config.yaml
norm: "layernorm"
pooling: "class_token"
loss: "cross_entropy"
Rows from block 2, named by matrix and row number. Rows with one number belong to one attention dimension. Each number is 500 + 25 x the weight over its row's rms, rounded and kept within 0 to 999. All counts start at 0. Numbers have three digits each. After the name is the row's rms in percent of the matrix's.
# v: attention query, key and value (stacked) (model.blocks.2.attn.qkv.weight, 576x192, the v third), inputs 96-191
# proj: attention output (model.blocks.2.attn.proj.weight, 192x192, transposed), outputs 96-191
v.68 095:539501491519492507504478521530467498528494470467480491470488473473521513556453493497503524461531522477515483485511520511498459459481497429516508503482513514509492546482507508567486452502469517459486502536503505457533535503468500557526474510500530472510474518509533491453454499494505505506
v.69 095:535523496510468514495486523507508493526481542495479525475517497488445505490453498498525513441499519466509486480500483499486496540475505510444512483513510508518464493546493517467515447525495501459525490485486505545517497505494485486458521540535479462492495480533474501459493507466487497465
v.70 112:537494527496532487503542493504521539518474481473522510502522512508512479502535478541469516519505474484505516462515497494490494486525504514511492438507478458501468500491555504435533491470492483537492547489466494517436523514525513502530485471513469486527495538477490457540520510517507486524
v.71 111:498490525498525518455509502511503558456509525504506497495499506513486451483536494486488502529491465517510489528511481543492547459507539493517476538559491505469502574486491477493458453503485518501508463507509510501503478517459480502477503542473518508473476519524508502498507470470512490466
v.72 094:479493467504484485479474515516491509486525495583497534539486452502474432507479540470475479491510467553543471519499495479479510474507508538517544489521532453478465525525499477473501477455501454465491487542494487481517526542511525532520466490497516530519515490528519469502510500491517498492
v.73 095:499473490519461492457523511503472482520510467490503498487497531530473479497448508489543481529520525512536531494442521522504540495468487524477530486534473519514499494491500506510503520537525440505516441543515476513523488480474530507497513460503557483531487498484505547499536510508517520516
v.74 099:446487500479514478544452484513517504513537497506496509488495533512523531512531524504489517534507456510554486507529518520482515459507535538504499455487456499495517501512528516502537514506491450525500465481509490485496544532538529512515498510446515475508481505553501491486508476450446502501
v.75 093:486494497482485544502537492488464508560487530440487519479560511468524520508523509512481529508486488509471509557503453493517481503507501488522541574517521547499499499502525496483486493466527531528511494491480521492465552539477543557501531504500517519524494502505515484487482492487444496533
v.76 094:473494502476522497515481491474535514466496486492524456520460537531517513541488477488494505491440485477551499511533460513497507491461514513480468496511514526456508479468478491506536512488486491519489518467546521481525531555514522486562494488492491481485500444455508515479519493488545479534
v.77 107:482540508493546508456500530468495517512477500554518529522512487472504429511514486497453497470490515539492486540504513468485519539495502524512501449446521493538529449494515502505487494483460492526530517501502480522529434494517488533493497507519519493529500549475526468517502474541491505481
v.78 107:505508504499502473549471503474528501488488508524481499477477476499519467487478541499543489520462521508449492521518517502483481494496520546465495463554468473520504486463537509479521482516471567497521557507518485491484454499511530484553483499509477473495472505439528495510498498543510527491
v.79 111:505445471496498488539459510526455532499474507494510514494510500509459479524485507528478519506478487512493543540486497467495477490518466487474517502473483508458501491483502507494507484460529542513503453512519513529537480486530514490514505474524500514471506454520532535516510465500477493499
v.80 100:497468488461487507480507518502514541501443513423488497483481464507515503479506507523503514456565532471486500553520481534516484506524456482494455545555517525479511477506535513540467489485499492490476480486525536515543550484535494492510469482508481546510546505488473560465478491512480462506
v.81 089:482475509486532474506526483529529532547475529485500528544488441461480527467504478506483483512497544491486519513493444471477531502478463487516488503484487497512473500472509541522496493520493512505471508498492490523554492467455525456488488521507513509531509507541509515504479502478485470498
v.82 106:530502519537514511492483447487499471500533564521480510445505461527516466527522524497502510537451469548459513478521478474514493492506493488480502535505488481483542453491489498469492507495446518490503520484481477526507522483505516524471506520477491519522505502516536501493493509485495477528
v.83 099:462491455493476535498475519492521530490458495500507520502483551491494533464511506522519461501518544485489537499496519514518486556517506515497540463526498511486457507527475526484548523462522506482518504489493527511514469518495520495449553529508501482521515474520474511481499483516503478513
v.84 091:510459491488529495526487523500452523468506517560549550491454498509530505485491550481478486510513559525489500539512469491466493534486493528523486543457477499526480515496495514517519500513488494493522528509547476473496497512509520503508543509521514505468488485481503503481538483497511456508
v.85 100:530487515474514514517504515492514483503535534474472543512514499543519499539490500472486474478490472493530460517478496468533488477505496517462533536501468498518505537479498508497520482509505526466473482525505487494503547525531475476492531541490508478505513504506483466496501476485562511465
v.86 097:478507489509515508542556479448511509500506533529478488499507478525511402502509492529509504449504496492538485446515451486501493485491524503494515452553499493494468539482483525476514469472504478480478529514536508495473525522512496495521474490495489504500528481506536458514496495538506489493
v.87 087:471487544518539507507532479479514514508445512517509485478500490509508511505536477556462483558504560510510488493472524498477515511506523466514545482464517505488489503551515516531485441538503479482498507565454535524477546464494502494515508511512518491518512492486519520510487531513514478536
v.88 097:497494503515503519474496492461552526478504499527485491478466522486525475516539512493438500487457490498494537549481498574483486520528498511515496505531501528510564525479476528447510453508518485510504480473521492516520458469520494515510542510546455526481519489502519496538511490575508482501
v.89 090:504471504492471499503471555529519448524518529421491482520516527537486523490508513497468456466462472490496505525463490506518486511560488485511470507458525489502551481462510484494523527488494540547481490496511518471519541502534511513545502469527477475532465529493478468507492484466508524515
v.90 089:502474485472480499477474504523550535494510459535509489506452488513471506468499495494457494506520462540508490472522461544494503516528535478493534507543505544496497500530522484466499512504475513522503499503553444493487463478496528520486504557479482465490513502510461491505482494460518473518
v.91 107:511525497558518531518469523503537498529507506514508536488506512482507488497510531520523506478465535524549440492520504459484488490499522498501497472518472515517508512514477484504472495474532513471520523532462557441535485487532545477493515511497462474502556484519511500511493520533523501496
v.92 107:532513493500506504474460490526496533483508467520495477502493487503498457522472540501497527492495540509480529473565522530470522520461476475550484529499486513448498468504509496446520489512473491507471489497501529478531512497524509508491501454474477497525485518463528541503468513541514466531
v.93 106:532528505556532544423565510476500496475489476505498467544524492478467537512524470461512466534499511493530522472479493495521510492516485472479456499508529507516489539506538497499499528482499502463505462497427492488491448509486464501530524479487504517489522478499487507492488532526496521477
v.94 104:505496521479536473497448530498500508480486485452502522494481506452475522509525459531519521523491506469487497483521504467521482517498521469480529515469477463533483504483531519488526508494519502484496542533440531475503501536486546453496504518548508437537492525503527512522533529519521558474
v.95 109:532506518555468489475500512503511503478513495471486504494497524517516486495562500507513541503463525513509525484467505482522509490494496489545474510549510490518483505518465503505507516483495478555497495508474478496513500497535473470522476463484527498456497477514512523546584502484487548514
v.96 087:460519493533487475523522498461481512482506517510511528502465534500493571488492541504502525487550514483478483520535530498487519504545493456513527458496532544488521479493501536502490511538495522519491485494498516482493511511533503497533521459514502476517492538514499542463479531541509501509
v.97 089:507537484488508488478534494523498502498464484546483487502483515496517534538511532514503518495463503501438509485409512499525538519490471485505471512524512515497503513505477498479507492500504506496513481525524555467478503511527505485520480530478525509503506495490530450502461511498511511475
v.98 091:533538558517468474532512512440527506532506479468459489464520487541504472530497535483529479498522530465482515510492483474520509519480542521489535509492561479490502461445515485504514494501454495491489463521455490521490519528480532589475478515484522462510479465478504471480541507491553475545
v.99 082:466494502511483482503502486502511484471563509533485508491529472564486468488489485530462494460486484529550495533525503533502491518486467549484528475508508552489482496501502497511491511517510469479498449464502501496496502452507501526498507491517489487554483518509448483513475511500524515516
v.100 090:528468522505494483521498488500495504466522479526504478462513507485460469527436517471487461459506511494525502495486492547507504506541479501519471501415524497519487539467473435519529484519517540504508492485509512467493462491490538485501504415499554508534556517535497515463502465509491490498
v.101 097:510495518477516469509546473491477487508507460497501495543503469533522487519537483534541492515498467434517510535461518515490472506469437509501531518530537499498494521483498513493537500534533482515491469504493514515502534484509498472524493482524512526533491496430479479513449530478491550495
v.102 095:458503536465524462518494500540470490505495517474540515490523531487507518477562529458481481503502506519484458512474481501487536494504506444499513520530493469515492506490484472510530491492503479489529496494474550575481488482479537520552465551506515489501478488477486518509476509449496515520
v.103 096:528536481465477534580472515452530464493500494495471525507495481497496495537471517498507479463566451499498469490526544524508528492508480560488503485498508522507455519455528537534497494505500481483505466502484504477516498491512553519468535506510501514555475480473476525503480482522496516530
v.104 099:508485529506516533496481491504468522488475514541519479522467496493489503512495528435494460482555512510489468472450523493520541473560511487508440468453504487581502532489556499510497477530522507517513498531485502456498495525524519552540538520466504502504502488546498510509499479532460498477
v.105 091:478519489499489524500463518489501476468489532472538503501477509456479478498492458499490470471515444463495458513489555518526514518484532540532478503514501508501469466537540485490508497545499506508507487506460494495504489501549424506475558549507521506484501470526525469523553517540489519459
v.106 095:492514506510507522531478508518484491493503486479493497473529478497535485498566509493448494505477489511514504581488508532465501443442492492529476515557544538513494473547488513455506505533480491521516501490494506475484452455506502503477516466487508509518487520509503505502464531522517516489
v.107 089:499460520504507510445477517477485479490534498496470502518485501493535536529463515509481500488495510499501514508488463479477525491458512515501465511490533530510456486508556516504487505504486485498484504526473520486475472517511495491486473491503541532492469487494452460505443512484557517506
v.108 091:525509516518470465538492496498550448502461496480515510478493493497534552538502476515517499506492532486518492476523477501474517505509502501513532504557491542483502455484482485473460505499509467458540511488483508495520536498529520541484518463519484570459524489476512487534476524498500522508
v.109 094:451482471528544528524476498521446493488500494504541516527493518525524498475479514520469503485458446504486545495512484479501488528477523495510471487555513477526463541504475512511497495461484499510517506516486502515468529499463506455567481498570503503512517520550440476495513509496525499496
v.110 101:503540487515502512494489541524483497539497493462501478507514505499440469499499494532527478459473503508510476467513469495498521544493499461479528509493483482519458458478481516514517495428474470490488489493514519490525512547465501489515509481481474520483503508522503528491502480470477507522
v.111 088:573522460559531494496482480512554503531516486501459522491491506477498508501503474482464493482543520483510526482474486493498478515478451493459471504477475524516509499488491473497492512497511502493500487520515496514557469467518467506516540514496521485464505486469514491453463487454471468483
v.112 102:460473506489484456518501456475524480484492553503493486502497470501533443475490488470506509513472531508523493498539464508496479518488477493511495495547524479518539472494470497501515467474512538474475459478522462503508486495513479469534484501491476470473519496506497459538517494502502512492
v.113 074:532484516530500515504492537481467546534488541529471514514515525459478496513522496496491533469513482472478451509508503471479484516501547492527461463520496478518483452525532487480508516496464531530460527545515565518496484534485453513445532496485488512458518469520491520486516493482510471492
v.114 094:478485520504483501488492445516495534546506448544482498531504505528516546499526539478497478532514531474517532538482507461515461500481516462511495479544474517514538450523491519527479495495527458525483504495474488457540540451460517520534481470490491540522552517536505500488463488499493470480
v.115 106:451532472505532526487465481543517526511474502516520515524503521499453477484505513510497459538541453499494489482458501487462513504488507507481529506493534488493541498540524560502495524453508504491527497493515544493538488489497487516493555459471473514517503474535481465504508531479498520504
v.116 082:470524498500532467462475523503499489533515506484455514454550528514478504480513545514527496489503555518500520447478497508500552509496489470475523550452512481484534504490490529508513500494463553479498456494459528502501483501502525519523479492474472501487462448540500525486493458520492531499
v.117 093:526487519518489503518480488496507491542478466521508466509479528479504490453467517556487502467510454504482532499470546455524492513481494525455486532547503505478528427472519522483512506526545488551501484503505455502483530479523526474468484501544508485487508528451460520512535493500507501505
v.118 086:506501504470499525513500558505489508501528523488502468516506496495492477509498515496461534509460500472492518570517515516492507544466508504463497485483505532491486527532521508484545523497546500468458546531478508527477472473506474539467495477493510541529540501513516501460441537479501518514
v.119 098:499487488534477477497458482494497532526487545516503512505554488494499504485544476462440502510503498522552493512479524487503481534491531521509469486554504489523517497490479477457505486501499466508508518525503507474505489480494499510484507522459501488468488455480523516513536500447494496496
v.120 093:495506521485447523476485497503494450494475555540517504493520487505487505497474522499578455488474482489559512466448510496509462478514474480504529512522480512463543467484517495486515503486471484480509462501496453513497522536525514467532514538527495448499504486496487492521517494529521538513
v.121 101:501471508506467492500435504527480497511486529489489526471490518478494466473507509463467502472488538483481485478527460552489503537480495465524493450473492505510481493538489487511506521474478494506487508488470518468503470505477476460473510476523489461485507490514509507487496470461487509486
v.122 091:511466502474536521493472535527477504499507518491519477524465479452510531485488526533470495527514474483470506537495534485508521529488525477529431518580533527521506449512530475522513532498509511517456556498487489481505509493529528489473507477507482464517485510474515487480516528550512550478
v.123 098:491512524540504479523491481494479453483484493497506493498500441476432475525492519505452486527519513480535492516484558476520515518507504522514457490523495463527536497511531479473515499481508476485499552451473505499494525499488497514514533485464518526524488520478475447483487476538449470449
v.124 097:487499463471499479512476534502531519512511485535504486500526537523485492505468524497454475522490490498421517401498463509488481481484521547523490482496478518521523494514479475529511482483479508476518507546472481511527515534504507500531484496488475499512477448513481454519515461505477491531
v.125 089:523542499499506497444479506489500505508500524497450505494488533461534485496512506524495536532470517570505482540474525440464518513468507491488519521459479492482533526506470492522473481478538516517511516482485501525501501468492508488492486559484507490474526476485505511519537455431486484510
v.126 090:514478511481494462477506518510477519516508544493478504509560462479444484489496500461491473502483528515497529522516529505433459466490507498514495476483480474493497514502500441517472478462519502481467529505541484481527490496454553521523487519511458475527501468521482495438505536525527515487
v.127 093:525494518443514517489499484500496465506523503511466498508488498501501510510526489480545503477535494477453517488497462531499480487535488485490519495545528546537511517522512492530480517529483500528495512531516532496490498506452481516448456481439501506498501498492499485517484505506532512511
v.128 095:543451484495509529489545473532489525497535493474493513481477526500508502499526514485530478469536491494499523495523453530528532491510524513492498528491488506506491493531497492498495494532488477474513511523457520469515499475455531475489506493496479504510522529508512480557495535517544477528
v.129 095:477485470524504488467500518506532505516443498529501505496532459478500479514488533539452476485515503501546483470483520518467467502520493535539449507485487520498493504485504499530516510491488519484511457475521503428502508475537501515507541514505526534485483442499535484466458492486540457483
v.130 097:464502516541494485480487493505492505460465487468492508507527483514484496513555436486502511535473475522510509534500499477509499501480523462475494450539485504531517543526516527495493487500549480525527477521532470509461490473526489524479528505472484535488498485514477503531515519535504424509
v.131 091:516546523519537514486527514473514514521497465490486490551543507449487490533514503525527473489500532538509513496495513497475525519473511524468475536456535533522511493490537542509526532531510491539485488486497519506478543477503491474477518551562482491523515518486481470432488495523503471488
v.132 087:492516485466479533520496504476512505447484511497508465500509576546516542462502536520533523498526478469493532474482477458503520493509484511504536531533520498481542474462527487500477453520468523490512480511457494499498471515515498485534514476495476503506405509483566495504446542521495535526
v.133 103:508483535497523526535524524477476481475501489492523453480425492497472503491470535523525454481458523485501532501460536534523523535521503481511498484486506478483478528485490505495501518497524527482545446510515465503425501513510530529476483447510540525562512537512515511493486505504492517503
v.134 094:511521489492495490488498523497464514461516500490482515496507482539508516486444458491501533476472494506467525486495463474520517544459487476501550494519472456491558525479501464514505494510537512486507506513495512554457469464494486473479471489470476484484478479548486470540480475501513495511
v.135 093:530498514478519452483510479487466526492454482477518483474508525533482517476503514501491496485472522531464517548490534471474482561479525473514486508506468479485530494494491516459496495502534514485487472519505511437503556431504496512466510513515420520479509517509501521523480506511547484479
proj.68 099:491490492487485474451516528508524506524529519477477506525513486483500507467546483497500486524530514511495511480516496438500557497498515507510475546493523431503450526490502477498525537561495531466474518494534476499512515477495476477495536481492473504512521515560539476524527492537533517471
proj.69 100:516483539539495467498481480502505510515503506499491490494482491506560540510481500540452507517493497471519506506491525484475508469479535484536436488531509498508537500507509548518539466469469503511459467531546504561541506520508498498548506502502482515509517462507512467504494511517520456487
proj.70 109:525512518478489547471540477497488505473501499501524497503488555527506502435486516515502480482487509522470476467474496507507508511488493510475454543515491513491462504468507518527455510474479480536527527496468493518514496519506493504455495492503507505460510473551482483506524440505486511517
proj.71 108:538504486487472544497478493531514536502484510538471468508545502501506513512482502480479503551504504495448527535453523510484451499500511508485519537538493507505544513486488496506489443513508475535541520511531509499478474502527511509517559528548470453485492486480517495528495537491483498497
proj.72 101:488512541494480532498523489508506501470503539482518459455534507459512531531519495548489487556487525475491497457502466487501492478430538476497550546505513508561512501527477501474568508498527508500516489514512512490520485496485480526477560499478498482489455540507548480518516461501484518487
proj.73 088:508508511520488483528485503488529473525513511504527498500500506495525513522498495434508515514484521507509495468505472515504498501445506480510509477483517491495512541516479537516482505481542540523491495519542491519491535511488483533540481506513505552496490497474475513474424444503515541501
proj.74 099:492472531496504525459487529496517514490463485517503482456498564476518512460507511521510508516508461508467475471445511515482493482452517492514511523469461485485484474495480531485518509496478515487548557497503472454537533519498516478460461518526529500516498522535481504494500491496511489532
proj.75 092:467498513491505510484492437484512517491503524494509492485450529514479465532475484511434524506499518534530529511513507490480503525567502528493492480497480538483527502507534508475506473473491480508535512494519521522475479449492480493500466532489482469499491493555516512495535535532532491502
proj.76 096:541512455532540476466480469469531506524509565497491475473518489507495479484518539489500488514498537518504528502470530501471488513495512499499510505469483461487473500507425469497474494436478478483511539508505528477492488469511480506492496477497499491489540497493457518504462548492521503503
proj.77 106:426502475494508491506485474517493459529545443501553497470503499503471511514511506508499494490496520482501492521501480453498473472524526531487538510488496534478484485526528491494498521513504488505482500495487488485479491546518537448508565511482526483498458464473506529528542512517488535523
proj.78 107:534498513537486500515480522493501516447546490494523502501550460482443485508523482454488525464499492515491464487495479515517496531496496458520542493458511495510518500506459478503519467450512504534488487471497504533511494496493492533521533517483527504493521525505504497495494521468460533466
proj.79 111:508500519521484541503490494462494490485519557487526520519506494475516509531531533459489508480485497508527465500518489504485512498445516528484508493477493512475551519504530479511533501508495499517501501518499519482503479485496470488488471461475560487498492492520499485534475530498508481469
proj.80 098:493491471480493481504504492540523489436460497463492481486502509517532478518482509517496502501476466516492486529523525496540556481528488538501482495512509502468472527488540497510488473530493507515520462491533490499498514451478478503513482476480490501546494482529477501488542557532501490504
proj.81 091:493497459512497533541500507506455514483516454511494452473490492500503499486502490473548496480487436483464480510531508504507547468479510517529466505459503484523536475499537472505512520534470463506536533525502507477455549497477515527485475517517471460489482500526494485520500549491465482497
proj.82 102:518486500478498507505457515545497543454512530528516488482487470458463502518499431483526497530507498509534474553484465558500514495521495517494543467507530495486519434501490500492482503508501482444480576456489510488483484509511500511485494500505522448487530484485550487545491478486438529470
proj.83 109:460517545519467457532494467510452468476522487488526474555538493525516526520488522544513494476517474533495508482508533494519557491530477475490511446518503487491537500528528540502503473486496484473539467469484557492487503513480508520518469512528509547497496528502453475482493492503503542557
proj.84 106:501508491535470467518475520498510502535499506466515465475519508480476469511497454541532508520472482505499488444483496466474494472523485450519472512480486547483514535494462489529536483482521491497484463543484457495481451507486492519516490493501479507451465529447506511520479517457532506487
proj.85 099:524479527514455486436518473471527508498481541492469472533510499456536502451506439474485471541540526523502487463514529524529485519488521471508527518501479454554505490492444504503556487500483503464476478543489518501469472463486469526505507525486528488516511501492560508486483499495515490473
proj.86 110:541528501464481531481526489506518504489502504496504492500489527533525551479462490519436511559510528512481499465499482501491484522495528526516546503548523516491477503478508480500489523453475500518499485491462508547496516476503455548453500493514492484502459539510526467477488535540513533531
proj.87 094:518474447485524508544508495505477491529571463521489473509501470502516517499465494490496490489485453500482530493529488521546526514510529521504494519455449501493486527542523507494483534459501476504458503502500451486504482488487495503513522549491462501495481499523487461475476477516487498490
proj.88 097:505507476455506446539478532555480491494467507481473468521495469494545528512502545491508511499554504500498486553506489489497485501515486534512538487469469508472506496529523481501496460497475526504551440505458522486469516501467559504491524496497498499501456576467471515505518525471536481505
proj.89 089:522492480496540468452501467462550489539502482493463518540493490513460450490534502479501504472502508504538529489523505468484459494454487498521503519467467499523542468504458512528506476519498466464525521470477519510489450497500507531478477516514531536474510512513444501498478519503487525514
proj.90 090:501507503481495532536497517525473506499441510505472502481535517487518503490546487509523509460494510450487462522512526516472481517479506431496507489504534526508476500429467514513510524470524490527531519462520463507532479495515468488470512501473487491469493525493494480465529527488510548483
proj.91 110:513489517522503478462467480513476506504479505503482513540484513527525524530528467467482516497530505479527534484529527511477511501534493494453545520492495473506494523506546482514536503449473514496490482478523508486515494542474452506492463509515535498537480489518482485448470521495523566520
proj.92 107:496491516458485457487484491524504470436479530468474539511498507494492493499494454501534510484458476481517485506446487501506550479530486519507520492529492524473452509542493481506458495479504513482516449515499505509514526479493467499557541509521503517472528485453478462467506500506501514523
proj.93 114:514481487504494489544532540487509498497498489516534510484503520494458513551520502493495514507493525486518522516563475497521533501506465520482492513481490463544495501479520494503477525550520492511452463527535488442517482547511490459462488537456455467503475535493500501495480472499515535508
proj.94 113:490503476491497489494481509457511522501520478536520509502500457519502485453546507513509495472473470505500528505501563525475449511511471512485494488488502459475527510451521508506475506464504465508487514453507552476516477483490507538508514507500545513442520462515497472509492474524507491541
proj.95 107:538477483519483503544523489488470524510512471504518495507474512489550486482535509493516500480533513524488508471495467500492522502508508453512472502461522502497487541483540511501419517516502521478483555501472486497513508523488540501501468525507488470497480494436480512526512536516535518514
proj.96 105:483570504475543471487489472509507477558519466520509507525479517479506470486508494484465510511462527483514500470558504505509543499467507494484540477547500556496523517523478542520545480498534502519466515459479500454495538471481516478532519499493475485503506504430511520517494492503489510514
proj.97 094:506491522477470514489464492462494524502498499519475465507470465522436493525490503500470462534467544560515469431471478499472513491532498505510500519495545490498484534465529487496484400527479500466509489478483482553491513518478499532492502515516514490505457507503540528521506519479433494506
proj.98 096:501523541493522517502480527541512487448479515541516498528480526559531469546496531504486524514490482511514506484462515509492484494532491495473517535483496494523533537503567501481454486526468539498506501488520481537480541522507508437424492532493455517479495478532511509463489476493478484486
proj.99 084:518489533479501504473474482534528515560513494462557503550480541512490503462496535483497503507513561463491498465512513538525465491518476469517455512494489488503454513493516533514513500484494496515468471503499479510528506481495463508510502500498495495501461500525521504494496481490531497539
proj.100 099:492491544477507514477522543497477494455482468451479479493517509484494537496535500513494486484517502537478471489528530512508476522495476477526468530546497532541521522504556525501437536489494455492477487519516500468482508438527491506470522495493483435509476515527515485483530499546511515476
proj.101 100:463537503518478524486452467463516494483527485472478538500499528523519524537487495499506483526500473509503471477486491502502500506501529494497524527484486445548477465505483516507530516479500544452501495482487489533479507518508501551525512488517485479470449485486512512537449511511549443501
proj.102 098:531500480486515480442491494465466466500517526507510504485509461536496551485480439495498507459486516461539523479472523482448530510503513532511475485480508538517508459524528492518491519474503541536485523480515476449476514538543481525541499493474495492506461502482465484480496532535511486533
proj.103 092:509496503512495518476552497524505518508466481515485488527488574528486525450506486488490515501504535471513510526530487464480445499502490477503471540490471515476511484481508536507476452495491466481439506480495476492476543498526500483423517476515454494450481490480540504510488482488492481546
proj.104 099:467493495493476499510497534475491507443467530505486460489463470500544516485494502538502461476560476494446510511526510499469480535469499491488520529552502543484490507470504506503492497515481491491525505510518496516519496498493466501472520520467531477506486476489521476525524525523503504468
proj.105 089:511524503496474488505524478492468535502478477502506490493499498478503490474517509510518502517455472479484458513489516502493493487498488467486524495494509500531495504490541519468503479493518503531492474509519486481512459561475486513505483479456480534488546501503530516452506501487492479528
proj.106 094:503487536438530487516484568517517479460464503518508522525485456523509502512505474490466499482513544522544432495507512520522545494521475501469489508485518488500481466496498490468525521484490469526480517493464517498526508491486489468516524493505458500498522519460520488513523520488555490471
proj.107 092:515491475499490514521499524490500515474468542518484510511504470521511472518496525498499492490508536507466456479494500493498488494578532528490526488480456501473531502504473534484512459549463470478527475507544510529466487507519481479448463511474487482458491481532460508499528519466472485497
proj.108 093:472514446503465495479518500528504509573505506506504475501496506519480470482478526443444508491504526526491519504448464504513525484538500477497465511458535498509490522486485525521528496458490467478493506490510497519496490528519475523529463507487556474444492523453508518492531461480506527511
proj.109 108:537483513485489465504518498487540503520477507490458520512473494481502523511504438453552487491516459507487501487520496519503511529465508529505529499519505535483500477512528477538501483548499514525518531537474487499522491497512465477533470486503544527490521529491500515514464492496490492480
proj.110 106:522538494481476475478494456454532519528466493466518505517470508557506527461521491460490485492533514468464515561434479489509460481503561498543474500471495494494534495508526491490499474533541517480514524486512472513531477464527465534482509504538526505487490484486518450543504481502493552486
proj.111 095:513480535501487530502496473515444483530515508532544503496539530486467495495502511505457488511511476515505538498501453482507468519467522550521535459515522486531509501487440466479503441497526474477483479521464544509486501477490516538487474490456448500440489503476511502542539492520463477466
proj.112 104:514476509525534491509483502498499536527528459467482510506490473535520479512454506496526492478528472524446481499485549504486459514487503502508530492540541481518503489520504508510528525458520540517497506508487484515520483497536504520476472514481476482541488508522533494519462466527518495497
proj.113 079:487468514493515490516505536485553532480533494459501502493491476518480495501509501490497496468471486520480481506503477466496517523463505499491484504478505536454530499502501467505482444504510532473538467504450452444512518488503528479475482500543489477515530516500508494520515483486463512482
proj.114 091:479490473492505464495487501502498525473482545491494496519518497528502476486522505550510476524530468493479514498501510534523527480447469533507518494499515498522506567459501517503515515492509513497508500494474528526475504506529494537554517514510527488497471482482497471518476563549516513481
proj.115 111:527520562507505479522468454475460484461501526484543509496505524521501535474477521529501507511506498477509550498490516483468556493515485480490474484515480517496482516503471439495495463539547538542490468523456495479508514492517481571500498496517481466474489514453515513475489486529486515444
proj.116 091:502480470521511481508503473477488477509506492531585490463536465516569502493456515534466507545506507486505500495457523481477505505528502523482519514538485542520528510537472503496500493514492505514485454480546505493472517538488487574514474511478516512529471487464493493483510508491471479432
proj.117 095:458524529459498524482514489527454513558498487525520525501522531525513534532547546469499486540489512517510514491550452526488521484505511516533573489473501484539493549506465531486502484482505495506517534527443518501527530457495517512487535485516475503500511522473482531501478504500492485516
proj.118 088:548480498478471516539526456507500554500466505467475499507445469497529508496505489525496491464502509554486503517477504504523506502476493475546464491529453495518515484476475464519483460478442524501512503500463510482478471491497479506534550503506509482433500505517546495489477491476485510482
proj.119 108:480455479501538475522499572522526475458509478520541508491550463500501476517498510489523511470504468490480480456508517459490468490472480497494487511469487538508507517521508445517488502471520502528504500526514468509541511524503481503555478536507521544530493504508508473516498532469543493479
proj.120 095:501506521505506509526517465479505543457543457511482503518496501527507480497469540475503492542467495463464512477498521537546492459489528495496503512451492496505481521469450535497503484482488528523527533514522483496502508472539548504461490523494477506512506468516521520467493476493480521480
proj.121 101:472533500430480499492533540493488509541538485493503517459515482498510509505502477507505489447514528476491490542547488514474495458489477509520505478504497529505521511552484475502475489441481525526535465480524528521459461536553442509510502522507514478551485442509518495483535541473482486496
proj.122 090:467526489502509517501535487497486499507471483509485527499507474540527465486478496498534523512502473511506421514512504500491554525526521496505564489507533504498521521509535513516532489474509520520503489468487507490489474506501483500523527458477470513540496491501508485528471498478465507549
proj.123 095:488524498517514510502509481486465491497456498516488512531463499508444510488485535504506486484508492496443504465514503509533491492494516494513475517482474494522472537464525505520514444527542509473500500525459483477490503499457497472464446537529513510462470465533516510527484501538472496540
proj.124 103:499509536536471493481485512478523494496510512483521520467459525507497481482496529508535510482469504482488572530489483472492476527483505490506462514496533490457492540487546487495495484504509464530476510535522493523488493526542473528459503508507508521505523502551519553502503499466492532488
proj.125 081:491502425525518512537510522478513475538492509494531486488529521495481506489478528498506493489481460520487531512453470517493502483490492527481484461535483471558533503459487467519481450502499528516483496528459495512484526470458466520491468497506492538510516504514492491530540529508461526488
proj.126 094:519502485507444480522580485490547508509500502482547525475499498493522495483508512512503495508477481476518518434512514478499503509445459483501468507491475523508512489482471472513461516496509513506507493492514496474493500491452498526527551491514524508491530464514506485513497510496492527556
proj.127 101:481495520521478466523468496528503483447505534485490483547464488495518509533521532534495495491533483523463500514508517515533508516502514531494491491476482506456485466497486514510489533471497534470534455454455529535465516503545504506453482509532450448519500510482505505493507491517513461508
proj.128 095:488488547509509488500495513555456520454497508506509477513550486535479497550475472531520486492525508517506514533480501479508471490538464472500477527491504504493493499494527518490504535489489478513506475517506531519513525511530513503493503509512520464494491515538506452496457413502478558505
proj.129 100:516469500471507522544471510479509523475480451515515496470501517485460487520487457499537493497506527528515479460506482499504502509512519468497514483523520502501514529474484450495494466526495480513493505512515490537490514499527501517509507507501492494468462546531506507552526482506476542469
proj.130 097:548501494475484462507480511521507488528480512524482495502461488469456506454544520468515512471507505504457465508524517535487454516525493472507497493510527499536464467497478462529451519444511494474536490532501489475577531484497511530523500477516537496479478514503507534508494513492555476511
proj.131 092:480499495471470483511509496481520530502443512547465503515510553540466501485509511489515503521511524468476534494473480506536484491505501502503510466534480486514506500482428506496522428508469525486524493515528501484491450512531527490456491510448500471462541495506494506496498466528490474492
proj.132 090:499502507509477524535492468526441507519493470486513470501525498499485507551464516523517520507495520543531550494512525511473526504568514504487506480490479508505485524495460533498538486497479458503493481562520524522480513518531507506501493488509494466521520477503524521507507469523506531498
proj.133 106:500472520477509509479533491515469497526463471538474499533468475468494501516502466500525527536494465553526482532462477511497484468499507446465463524504490475487531500485509547482492505525406504475541531488491539486530483462473514472512536522519489467470426493513515511485485475498434531509
proj.134 085:544489489538498474478531488464488506553537496495473501490521500492520515528509541474457514514509473529483508540491508522554420479501485551482470506514546514556481486526501485493505448494506477467502494528496516498499508519502497500506456519494542508528485471500463518468509491523547476503
proj.135 096:478532487428509495475512458537483517504507488504511466498544487474480516512558526492525506556539507511517467477537492491486502513558507471511502447540485500480459505527503512522464498477526489533494496507535496570526485490500493509539468501531550474517518497491494529512504536481528494500